config.toml
hop_length = 160
norm = "layernorm"
head_dim = 64
moe = "expert_choice"
moe_every = 2
expert_mlp_ratio = 0.25
layers = 8
residual_init = "none"
eps = 1e-08
epochs = 13.5
lr_schedule = "wsd"
decay_fraction = 0.3
Rows from block 3 of a small CTC audio transcriber, named by matrix and row number. Rows with one number within an expert belong to one neuron, the router's apart. Each number is 500 + 40 x the weight over its row's rms, rounded and kept within 0 to 999. All counts start at 0. Numbers have three digits each.
Before each expert's rows are labels from the 100 clips, of 14976, where the router gives the expert most weight on average: "loudest band" is the band of the loudest frequency at the time of the peak. Only what is clearly more common there than usual is listed. The data: short read English sentences (LibriTTS-R).
# router: router (model.blocks.3.mlp.router.weight, 16x256, trained with AdamW), inputs 26-51
# gate: expert gate (model.blocks.3.mlp.gate, 16x64x256), inputs 26-51
# up: expert up (model.blocks.3.mlp.up, 16x64x256), inputs 26-51
# down: expert down (model.blocks.3.mlp.down, 16x256x64, transposed), outputs 26-51

# expert 7
loudest band: 500 to 1000 Hz; 250 to 500 Hz
router.7:494453520441469542505538640509406547540485530484515467491541452472530533470478
gate.0:489554422471471478575549536490509497520517520530409521531538514480464534532523
up.0:456457512489509467538448516485559613470422486499537583500549538588494506541488
down.0:492519486513514476505494557440516556522488483503572460479418443437508496437511
gate.1:555476463414500457562523496451466573440468490455477464492523490487507458514471
up.1:471546536527601528444515462517511534445481472506547520501484569539505479445397
down.1:475483461501485522506509456521520488493534442507542519511510524511440582506464
gate.2:525518544581498480502493574489503454467457491477477511450455516617525489522477
up.2:465413513564513566499536508528441600393515445446513445501555492504459491488532
down.2:579473528486489563495527497469535469519450485554533560510498503426526588499508
gate.3:487475576539469538556453511510546486432567454538469529508487444477496523453503
up.3:476485536464460448537484491459515546524538486438441502543566493474514485516491
down.3:538522549579520520442479471513482518469464556484555541506525534464508564520466
gate.4:433498547504559434513564498513460465458450447609538498561512443513523445492391
up.4:524497456499512548472481519419490462557518555489488494470499490462486475485551
down.4:480565482547457484550487534519489507531507461526562497464541490559500523487550
gate.5:466498514489469454473528472440553496539456541400474538515525446524514493488585
up.5:508509417525534507477515487542462475515536463584572466422446554443469483512505
down.5:565524449525512512501519434490484490607524523492470532393534548587502525485531
gate.6:493537453512451565534458467455571522520543479511572514446487428464526524479584
up.6:528449516490464493516440478515477523545504489472522534510546492438549549532624
down.6:489494546484566575571537450592448488553492525573470504496627554439436440499478
gate.7:489424516431472507505468541517465525469521492469518521454455453550552524523489
up.7:475446529429550466456512544504478482475464481459436510529403486515521479576486
down.7:472568468525532555427501510497532524409492477448540469495472460462568453547503
gate.8:500459451481527494595483509528528435526480536507563523446423502425458514465514
up.8:575490617430506464501481509507479525514534505497426517509444489547508444511509
down.8:533590498479502472477432569485483496491448567488547479515442533536467443488572
gate.9:528515486507556560507484562419405490465524505502467551484469495471469527503508
up.9:431466424466483483447477527510528502526452486476468452521442502518528570451581
down.9:527399536511542563473463484512563496534513488499452460503470476494490470558407
gate.10:579500537473557456569402516470482497534442501466523559437489467458463509492477
up.10:601537490484545430541492457453482466505499458496532541459480443455460524511467
down.10:461530510525484509470558459559433466485485522509465468512416545569537447527591
gate.11:490493492493472550511489498509478446512545483519621525535504508517493454505535
up.11:454542484537451453442483525520605530528514478424585497460555492549484566497480
down.11:517490464543564462525507505521495523530551438485518439510506493504467458505468
gate.12:490501472490543463514522497500503511495514459525496444464578503484510515496609
up.12:529525440513567512502519539526475454546492467506493436463561527479481511480541
down.12:453481562470506428546476530472510467521532567449542454565534445509410444481526
gate.13:495409484524543484477521362437475464466494469494453511545595533412494478528495
up.13:542592506381487494475528590562527514541529558505441478471488542522521530529486
down.13:521429550490518521503513502511533492515490553558430469502524503521523524503462
gate.14:516557487523465524444483517499498525522521475587524558506480533502490438451515
up.14:434477559458493481474383448502561473474510524499481531479480477537548435501528
down.14:469527475513502547469496473558514602553398514472454500491523488550486469433526
gate.15:465431561585479443517508534461487534492468466472442542485510475553572489527511
up.15:493467507458511465552524517457461512439548439472494527488542498525540454511535
down.15:524501443499514533481476440473568477526551461472521507473550493522475485466420
gate.16:525468428480557446541491548450545501469479542572472538544567580458486456490521
up.16:496534485532559480512470456525501486479495524483550543537506529461438469455461
down.16:582394517446455506528470416469491414448482481587470512477569457532552544550490
gate.17:595507512559571485493519557522528519502497420528587486465450480492460502480452
up.17:490544506498513506529588455471484435491543519505484539498514559551535516520534
down.17:455497453498517420506458457447528478423499509428581521493504450521499530457520
gate.18:523466502491506570531463500469524475452550594565505523539530432536486515534467
up.18:483460474531511559533460482475494437506493530526550462582488445542543520524457
down.18:482491462588495502478551501487492549465515483468442517555525490554531523567534
gate.19:469490471509506530421493507491436507464498506457548437503460515439501491529526
up.19:503496490514523473603571481524558467550535519533443510508518501555519414433383
down.19:492521504539512477471483442419464523543490495523480526506480541528486463442490
gate.20:508443398474551536544461560511538546443521446452477408513480512517436481499522
up.20:503457455511503499541491484459543511458451486531486500594448533488453531523463
down.20:414541461481481445480525431463485530430536484487557457578502560460504456491529
gate.21:465509521501556551528479573522471505445459413494463575499473485511556520527489
up.21:522455470498446471553540527490528491557591458477577474548520486417483442452559
down.21:523539564503538523504530427503444496477481460527496539501510456502531489523498
gate.22:422513488453446509508457508469483538402527530577530481475444531529486579529515
up.22:566487489528519507525525528562475528550458463423436486508530492489521466502483
down.22:536552534542533449456461380537532498475526469480545501529471493543488443494492
gate.23:519509433501507559489513528566554518523464485505560431484466490537445490471451
up.23:490522535496531476456461452485489497498501523487505555494542504481536469485520
down.23:462556475546507468496514497469579477506495494531497502567509443559532444587453
gate.24:502461508543501518486514540471518529441520494483594444522493522466498425412446
up.24:554479507527543514503470464498503485452523559540560420530487569475426459472389
down.24:552470486496463436430539476497504452554536505418432464521521499424460548452522

# expert 13
loudest band: 4000 to 8000 Hz
router.13:514567437472514461534509458487471427463483487516440526520498434489491470479531
gate.0:518449521501544477469469519456482455517535491534487429508522484499544518510513
up.0:455515485444477557534582453514486519529462576457555558471457508498462464489484
down.0:506471464491489508531535529484487534527457497466475468473577478486484543601536
gate.1:513561502483529494505499470511485606513472568498492463525462551483477468496437
up.1:520431471512405528565557534507482488533426475513489485435531462474500559492524
down.1:488461548439560463552491524451406486529473418512515559500550557474498468521541
gate.2:526580533467471556540437530550449520443500489452446502466496500587464506503484
up.2:462535459456474530465498568434450427570466463459480437464513510517450531529467
down.2:491474483562451462497537556492543473486490487515549525449474481481476426499533
gate.3:494450486468502491492525485516573487492472451524509495535534524502510505444441
up.3:551520522572495569459506518500481461510478533518515471487460411522486524500516
down.3:478463494486493505500454427505546493479503513504505600491478493530481483500491
gate.4:488527529470501522494449550463499593531474484516493459443546498455470516459472
up.4:430537511462515558490582524414472599462478488464515451538472451457536524516443
down.4:490565527543515468519517529446490486454479475497439555532511486529520478487498
gate.5:451440493500507483482501565410409526506491521525493458578530451435467530538546
up.5:463513546429504558504541485541482537508526475475535454521456486467602526482588
down.5:488506441578522538469554430472485498475475483486568472517484440476438537490491
gate.6:499475539505519542510526507492453547596499495483496508485462493518503465541520
up.6:479503573512542499460549543436487544555533462454500500504440576508448497472511
down.6:477497470499516520530452463552525488493536530545469508467481491555474489400585
gate.7:548473483427484480535499434544533487476490500563564503466538485563518460473509
up.7:447535513545498547495517586465445482493519535430450466503510496462514571556491
down.7:511453568526516464506547459561514526491504455473525428403506516515514481466519
gate.8:543488485431480572494517426530527524442468535584488519500530531448394496456498
up.8:451561485479476442544564534509454491581453504464501410497534476426554511493482
down.8:451507479426529528534483496528456475599492557488463450471492467443509447490470
gate.9:398566517508493464548442491553522505505456477530440442513485505427466523481526
up.9:478489462519379565418568559553539494549496531518600506528527483508525514507564
down.9:497558468476509506505529486491530475450523488513494402477577530556511548520569
gate.10:531526515526498472547465527518494441522487502452480539543462476467540473507496
up.10:445514463524486496458483482447458573457530503511508452448538556540465544475494
down.10:518511588517525486474516516513548534536540525521527544569458499481536560586529
gate.11:553470554555574490520555494488495454481537521469508479506549515482477405576500
up.11:546406571494457545486471513522481508512487476506519512515513462488493509543510
down.11:479481488525505475492522417492488530517398547481483491448522448563497548547473
gate.12:533459506487502521573506535515481476527463546572458542464531559497532541567418
up.12:536455503473508473564473497477406484571458524495420556463521532493508499533480
down.12:472505475477518471506484576530492478542507505476460434485453562390470509484439
gate.13:567524605495546446510505452436502488431556490509441512489524491447442547449525
up.13:439489519516456478499481557544568432510505491586468499472489458489522549489470
down.13:558543483455515526538481525529450466515529470460530510481489527490514447505494
gate.14:529518450494443534463511496528528392494438531488595393463556572477517503507544
up.14:594512484492453547531536469502534452467409540446594457492518467461522435487494
down.14:546502544524424550444508553545513472508498515473502530539524479371469506475558
gate.15:510488462560446459522520529546544537503463478550560505494510448490460538497492
up.15:495482549544508479471514519573505559470507540501450505548554511470464575487471
down.15:509489506498495496461519529542499515500469474482506419419503523474505544506523
gate.16:547505502504481468456480548493451482441545519532470518474490516494487488512500
up.16:568518481468508558474520492539504542510500526500487513542456492535523493469472
down.16:476527532455508527488549490546504445550501501503509510487561470418426472571465
gate.17:445446511530505484537507514511507549476501459559484527477482528494497510593468
up.17:493492477474480482499435472457482517465515508475455526483450485486524521535540
down.17:512488522527490498530554543548460463530485467450613536455547490536554558491533
gate.18:454510531556544507450510532478526417532577550558522501530480436500598446529386
up.18:511557460505539525478482496499464427526621529545458436535593492518531462502417
down.18:493527398524553430500553509486522485442532582470406517469507470433501462483559
gate.19:462482475515476572551511490436489454464474453554434492568483477482523454485419
up.19:430458469524500547517530496456483518422491507569519495563537486470501482552470
down.19:447440473534540473531518463508568533433498532530451470500515488494472459446488
gate.20:542515395524485545491472528444448502521497509433469471517542528464560508462489
up.20:446460548467516480478523438545533523539482501536532534479460455485486540519493
down.20:507575464465579485518502545478529538455493465482462493509522514494549523574514
gate.21:511520517451529505543461559435431527489477501464447552523520544489494465506469
up.21:549514557470503450534480576457491446464469498486456540485512489427467462545491
down.21:494485474511511501517585435519500565486511569511507458543489543529469548451523
gate.22:458524493530514448525482472489483512504494443531485508536472498495491464460567
up.22:539511520451487576520534547455455513494531482437498544427469515522522535482485
down.22:471457523484478532448549488480518511522440530549505499484567478430496556514483
gate.23:488543472519518554599454532539535475437489500471537519553490513462458523471516
up.23:634499500556492456446533522546514469528424564482515443507543575469558517457550
down.23:587538504516411522541488558527444473541464528438457491491495459502417592595510
gate.24:546487542448516504511517500494532492456514507404481492495597543531523529492494
up.24:478484482538506407516515488460566471474483444502550464458449445484492453489476
down.24:548472511478456497501474481515563527459476471495508522542506490542419512432463

# expert 14
loudest band: 250 to 500 Hz
router.14:467455495513527491540451503514508501519580555514435517513454504455431552482495
gate.0:521470521538503430449441496442490496447526440498468466504491533492440459522575
up.0:488497473489519431477505444547498473480532530504447463572438503460434508495486
down.0:495425552532492427464503506516484444481472494499452484498481506515511473516473
gate.1:537490510459503549442523509533489516493418434524540478444523514548539508547540
up.1:445463497529509392545433465501521512460525583513464530557468494463494498492463
down.1:477486467566524484498482527509515501622508463494482440530588519474538588547482
gate.2:497468452525517509480506534468461505528490496490453463518488531466487512498552
up.2:479550509532449526521528474556477488496496479426552515509592443547493489483428
down.2:440526495482458466465536421461498524511487425507500511454515486538559481549555
gate.3:561472515556526478486430513449463497486502530492418514506472497465512512477490
up.3:467501422528438494529568503489454484448519501449548444553462542527533516446577
down.3:521457477516441540498556491439408475423499505556474538521557495503480519523480
gate.4:495598515479499456496421420489526488510548509533540490543460542560482430477484
up.4:562463456537514522476494538568496456493486515486464511503553468439482520564567
down.4:532489509537566538398501457501537444551423488543472489542436492446491488515483
gate.5:480488551535488482470424458589510568475541487523511529592468528517443482522536
up.5:460525558558516444421483517508579558512529536600471484572537464476451505505557
down.5:476449475508436490451501498566542529518456461574557511476514538500459508495557
gate.6:446465495497472482424415487445504529454489525518437571503515497418515500496530
up.6:417466425483486546429551515457473538461491500513459598524549510486534499468530
down.6:479439510529530491513475510463534470449426543537524482549559517522552502547524
gate.7:464539466466488483479532470590520492511500555551562522509444496481497539476513
up.7:502460465444505553550507493524549576584459467501578499470525508528525538502540
down.7:479482487527546531532500458512539526574570528473508578512456564527474597511570
gate.8:461429475540443509515485453527435518465483452522550478449499587545476502575532
up.8:467504494471458494551445464457509537568522476519461523466522553485478569575504
down.8:483520535511533505504542492544488482461446518522564478395510555478488500542486
gate.9:479582517529465500472529463550543551586473529569480491461459531586540531424500
up.9:571630497528519464539510539507467488475440532499461501442426488535536490553544
down.9:496514511531453517425483483563453478486486496500516506513515478553476513539491
gate.10:527464483551478523514532531532543464515532465482476521500568462467467467522500
up.10:459569476464574443507560429461470426532515524472489471518471506518514550526428
down.10:492486468523485484504433526531525487403491438498481497473473481524486470511447
gate.11:500492485554492454489439532519409452421534550486462561519448499461528511490483
up.11:482447553480439449476477517492488556443481483446506469538507511523540441558491
down.11:515516456492523515466495519568438523493539508553413532511488493495506495483493
gate.12:505511498499449546526477502507533471544496472481413453519503471406498542482603
up.12:499495530523523483506511458466523474481473463504393475553486409495511558529555
down.12:483450545456522504538467569456533482468565491493535530566544552440573474471504
gate.13:530490516518540528597481488479519555460509478515485457554516469435492456469596
up.13:497457478526530547440503495499489459491516480498468515448526471567485444543481
down.13:471480472511453539452525575471480488476562533448479536527565520548462466480500
gate.14:540511517542418510553498494486507536493554496480521470488413476503473492516475
up.14:526493529545433521535525470440492493520588470469548460505394536491480494446479
down.14:483483496523513515539549479550511529442445589525487524485457518503510513486478
gate.15:573537523471553464472444447508568470565466515469470536492478494495523458503495
up.15:414516440565473544505494500542455483455498506444578438454524504495429483485513
down.15:562486462521410543491576526516489505515474543486490486489497508517526466540527
gate.16:510445507495523513512514417455532482499497507500483548533534488539477531522536
up.16:537466455522515467562507435493509512466510454477462500483504449508484551502541
down.16:515513444510532499573508523466473508549532512470438471490510540508568543496488
gate.17:464512491471556514516505546434457513477567489532528497471548455507513547495512
up.17:531522482467489434395554481501439505486551485546493586496492492485476558498491
down.17:556458494503515589489526541486507583493490489532560462550487516479473484477496
gate.18:490474525567506460540489530530544470463493412540498490524563483423463544474623
up.18:524435558556488543547477496534530479497500488558522515520558496480490498471596
down.18:479514509573530473538455462513490476559487502586503509540566550544563470455561
gate.19:511547509510513512580484505496453493458500493474481507415538502496492436470552
up.19:496561518501455515566488487501442501469520481444516485447511496519478474472567
down.19:474478473437446565550430582541511445516473476526447485441588495560507530503586
gate.20:493510552561524505464537619422504517495471410507460527488438558459482489475583
up.20:471523576548495509490509579403517516556520415532455505491461581468487515518605
down.20:441473507512478489527473482449458520428553533478525463519447451503507449461503
gate.21:477463385497504521499493459537553530521482485530513515445446451521501450437540
up.21:465479464484413474468434433550487501481494462527493491408466522563510492495483
down.21:542502515528489486463548518527561489509448446493556475503555567410521502436454
gate.22:581526516546497452498431503492572526507490523471441505461532483498432560501460
up.22:549502544601496426432493484553517451477458498489444549455432471525450563527496
down.22:507529466525481484498490496484529516513439535538491538513510513545482544522513
gate.23:472483603440511511496542568482485573512523590541461521426431500458602522451525
up.23:434553496443505526473548531484445493495551577541486596451401505439620527476528
down.23:475547497461455449438407538590486510452504500475503486458515454515416502517534
gate.24:525423493513531504525494513521410437467532499460496530466485506529470462465526
up.24:533574505497442533480481483485551566510507486494535470531452471460484520531489
down.24:549542528498498480478480454513431493409527531461542470477546569462554511493494

# expert 8
loudest band: 500 to 1000 Hz
router.8:510458515473481456503547461466437475525473431494497448528520502520530481540534
gate.0:497551471525523464486429452567569499473505480457486442528455541584475486492515
up.0:440523476520502498497395521506552535480470520558538526524447504483472458426463
down.0:477533525380507508470466466452536555472505508508469505528568543498500540463439
gate.1:501468487494472546499555403499519524472446471481517474490496446464521530520512
up.1:524532483472529476520576478533508502468441499495487465461545516479507372507493
down.1:435487502531494455546513542465490429479494461542501525443551511464536520449545
gate.2:434462504433532556540426536459512486524535499483517555487472489510427590460510
up.2:519555502492435562495512421548441531519475514487513507485529465484528550479445
down.2:562476469504502506415491393573507559540556610567470514468485519539526498502479
gate.3:459480582498514483493551449488495572523562468517517584431481513517527498507486
up.3:577481523470525522480511468524492475525431499442516437504501494420501504494480
down.3:510458488482501549448530449504516467509482486436572479469405496557532458491494
gate.4:530548508470506459493562531502454525507466433421530576479487535505601483446473
up.4:444464542537509528533464494467545474521521560519477471566537499509419501536482
down.4:485552474527464512498415503502424549546525488489514518461524568540526527486541
gate.5:562581537476503447486474593437523491512518517473453561456576455460436524493514
up.5:498567468465459501509475412499468483502449537568457552504481484508530498496420
down.5:494537532494451503497517480498526498460451477577414425432561485515500512479432
gate.6:500501475429517454478604504551481514558495487514436568456513533495509525453539
up.6:550501514544489480479402507480463524509522532544537510512524471442489478552494
down.6:493480467523500496457516525530504527546471486505549473497444484517523449465528
gate.7:504461489463545519544484561563495440524525551522473543467488545544491412568475
up.7:543476556445525555507508499547471378484475521503544509487509514530517577477516
down.7:565507531492539542525511435523538478499485478475563444509509481563500514477470
gate.8:496559523562529549533533524538459450453561481497577499509497453494522539473513
up.8:483516568544484488507512495521427493416542492509573518501488454505565480523508
down.8:522498456498521495523492467575480494515497468489497476473542499465453488482495
gate.9:545554461519458581476457565542544462492530512487516467420521525471499475476528
up.9:542460485501511498513514445466521477462440487513509536468512549474486469509443
down.9:479517493434460531457497504489554535506480587539468440486450471528486538499454
gate.10:490505521494522549466499516488523474513535506512478452511470516483520424559473
up.10:498509508491465463540466557497526532472539450538495490519545454500480577529497
down.10:512497445521543470472519476474526500444532504437495498512465470465468513564468
gate.11:478433510537544531480501568457495468481486463499446468489588563431479561461474
up.11:529522525486521536534517432468487527531462535540418509478428461549486427499545
down.11:529501444535443523547427505460511574552475505552444576497469531499468396441503
gate.12:503489548458487437562494502453465524578450499534474451520428548527485597523506
up.12:512445517443514464508454459426430571470481545507408453487440448519543551456504
down.12:497507541534495498485599453542483490493548529490496533417455480535484520452478
gate.13:505513492521480496503402502475537548473539525584497450509472498462500557517536
up.13:532501476479501508495565539510434429527477523452480564503544484529490487473482
down.13:533474489454478523474549507487510530493492500616519479515475503519534405498502
gate.14:517516495516509438487486500455507514491475571473498524516492505519474451518495
up.14:495556500554534414458510496406479545517451534528529487471520496471443568501500
down.14:483466536489499518475487456519498462493496500488529462475481538572527446543419
gate.15:477495521494481526379560479494551523521508516462555448516489548423524484465497
up.15:502548517511441549418479455491525506547439481475549507548458484463516477484475
down.15:489478516511494503476518448523534475462466459532487505485487588535485511507460
gate.16:529487477503456475471560467459462501591532524483534442540494492552437504510501
up.16:453495532496527497531437532569507489440473475522470508461517451450556526489507
down.16:459467549564533457479516534470543473460545531519505495507526528449477546516480
gate.17:520515488514466536506485500481513484406466549463501446544530520464525500453465
up.17:433532532514461490487486506559507472393533480452530482517456517484521517455535
down.17:504449540430480438480483518554467488520560480557566486553478501543469526512559
gate.18:538539497521483455448452518526479500441448474444534491532511547488548467564464
up.18:542557512462489489452459573540500462421516530516557456551523501502542431558461
down.18:495515505516478473479471493475487502598551551473535488455536473455556480501453
gate.19:499454483506434525514467467503560552532608534481545503521491543479519589521515
up.19:466514451514478522526505443502550569504609482501556459448496536524506553478499
down.19:518466541549526570598504543517451437449497523626522507532554532544414581492513
gate.20:442504447492494465502460525419509446541467532497432525479429558485516462500512
up.20:504591461496503483496498457457514469535497497535420507450522515502492492490471
down.20:491538431513512520548519473484492488474498483519550516489462555518494453438458
gate.21:532495481486476514559428487494492482434495501471467531460504462418456477481500
up.21:476496531498481516517465501542474489464519524440495554509520454501493474467501
down.21:469496453518449435585485500501507457466494510520471491483481547517554491483482
gate.22:519486574515511468502492369499508480468476570478573531560519501506493465490479
up.22:555491398497503558566511540469469478530563489507403518411510513494487537544530
down.22:502498551499512453471452480576452449506428542468537485422469557439407523513529
gate.23:523541485482448477518506537534447496551561551476521472480466511515431460490553
up.23:503519492567494534452499482596506565619569533476482500522463529529453466472527
down.23:571469545542463447461507514406532426436571483515510562508548533495429550497497
gate.24:497487513468491532536469522555511527459499542606545466450512434552469509426540
up.24:504515527457517467500481532491447499503536451552542566459586462519525551534483
down.24:528465548480562471494434472527485557468514525509548487503427455461453479478486

# expert 15
loudest band: 250 to 500 Hz
router.15:579463505551508458481454471439509457474496469427474528463483529455494466499554
gate.0:543473435520489485510412430492487522521496465580522530553491447559462468537537
up.0:477536555551508494483519496506491456535512507460526516455496481482489517473503
down.0:498557581500400528500472407504449525529478540589469522478486538487483574459571
gate.1:492526525476559492497466526450553537540471445491488500473427466497579535467543
up.1:509522474521526515489515528439539574453485476495518475540529525450470456475489
down.1:539482511464559512495414477458475455470474451510484443450455515461563457558585
gate.2:505609541493441484453539414537537532509544454508543525531522430458569579484471
up.2:536562505477491443426508469548493515554510451557540521501518466534562542443507
down.2:513508548529465480468485450547541412521566526570514477507541503493534494588514
gate.3:535455432495501550522485502514536460554428528484517514456544459552458574431485
up.3:534485490501540553517502504491515463516456508497543533461593456566435536461469
down.3:507516476478521520418514489528456534523417490537516503493483537494443542554546
gate.4:520525473558513556524466502565511460473503512519523457445476470453533473412511
up.4:473547487569530519500467540526548508526489527492529452385497437496488465441546
down.4:501514524434551488590520533477486513467466525556522511500488495524479455441501
gate.5:487490597491504521482450553513540460463483459526529523534536526524482518473504
up.5:501473546522515527452446511515589457408514482526532501542509547481493517476491
down.5:560500523505510506478505441578549516520504540515470488423537470513537485457509
gate.6:507421568454497489531529559504555541531490459506572506518451449464450495405485
up.6:472441547431466472486500496515631502565493468542532498533439441453463452431480
down.6:460484536525486447462439426479462490530520542460533511544517483494517495446437
gate.7:532463528503457492537509561457393502458488398515500493527383495453537482473460
up.7:500467493530522514541501586471397469498467418529499449491410515459465488424439
down.7:487515520463454528453484477530548543542558478512438464486505545484510536546522
gate.8:512560509411452446526512463521484462493561513468500462451463514482511513454498
up.8:529569487551456487466514568506484465518435521519472448506516523476539513526462
down.8:509534464467464517516488475410475529507549568397504491412472507534470447495465
gate.9:481492426553465477565475517537474454502434514519463546495535490539554526482517
up.9:478497481509533482626436538516476485442526541509475553455457512490520524470486
down.9:563461518489458557522490541505514446586482482502533500473465445534527497559491
gate.10:502493513564456516556456531580618529481504377542473492452555528489459468542466
up.10:464414412443486550526470448529483479495571474597470447523484531507461531421487
down.10:464435559468493505520490543536559509485464447535450587498521507466476507545478
gate.11:552523445479503527503537589564473488502473505464499514497474479536518511447444
up.11:446550544539490463529488451461537536507526470516500515464556501457452502568511
down.11:560480456522495504511541473452556496557597500521511534483488530513448535506487
gate.12:445569501453540529463433459504536491587511500477568526459459503527423535516523
up.12:493553521488506450441492491489480443572528465441560583460484503498392526512542
down.12:499484529496525533525533490517443543544513519465387490478562505521499543483495
gate.13:546498480571485533507452557481479494488482536514478509533555512461481516497482
up.13:461545479434538508534504489500468497494541507543480514483451481493452549527530
down.13:489488509491486454384467543518468515435541407537415480484580553479486524494423
gate.14:506540546532533462525515523490455464542459477491500479440493538440490501446496
up.14:495542593448535433550564523515472523515416447509499496490572488475505436454453
down.14:518508501569462456570492388503522478450524538495513530492463467466513521514503
gate.15:557440509505454430468508473487488468477570538485544542540468487542518439519544
up.15:527486523495463391460497457520515470484610507487492527565474519507512489494547
down.15:513539466537511500494498515550487441542481525572495502522552591486501494440480
gate.16:477535492467481543448578470435469472558490450497500564473451564414445511459516
up.16:564437466544546492503441526527532520468434539469547412542521423571523523569485
down.16:533448576501508479470478456446513539436546457536581545569414489565447462535497
gate.17:544495460497495492507485515535467454505523530490544522440566523487575506516455
up.17:449503483462483516547524521448443479538571504477443501468609468510566421502504
down.17:452543517414465565506514556487499475480508487548455475524536576518507491539401
gate.18:485467474545513554451498484500425435436515563516495550508529548432428483546524
up.18:465529483436511528498493504469508490540448476497543510463533453577553547510483
down.18:433481439508503526526470581524484522499499535522526432536476471507544489550416
gate.19:474495518543498463460497526486466496521563484508515541463507559437492536478478
up.19:501467495471482492551544518478523573505492585484465474491449492511482521457537
down.19:562535480476511526504510512565492486480499532510468512519412579529538569517500
gate.20:541539565470502461472486489474504464503535504521469477517531553463502542508458
up.20:585446503498511501453497517563467482492536482491502524485485431464475479457543
down.20:518551509516506520497495509561517529547486498513574485421424495491442467548518
gate.21:463567596521491521513548471488551477543483503554478540528480512477491545601519
up.21:480529555500582472494601456494516527528499475523489519516438478504485581562482
down.21:502488456435442524460525531542567504488583530495472480528519454492536518431513
gate.22:552496522434559469529537562500570522478514550471527491513448560438473483497506
up.22:513482569471584516554453516491467438534556531480437516597430435487554504465504
down.22:506576502552480488416526529474446500523494496483518489402508537556544456508514
gate.23:490506506457585544491438480486502467464485481506509489543492470477533498556572
up.23:535464535546420485494549503588486514502527482498442523455525489551438552473497
down.23:519502445427499510503432498499500471501482502514435484445455475515552580450491
gate.24:474504457543537441419508461479516529513475456517529464474525536541470525480458
up.24:471574490512471396501483478507463501497530552462528461537533559461479474459453
down.24:421511566441511448517514503490542554452472471425561495476456521490545448545513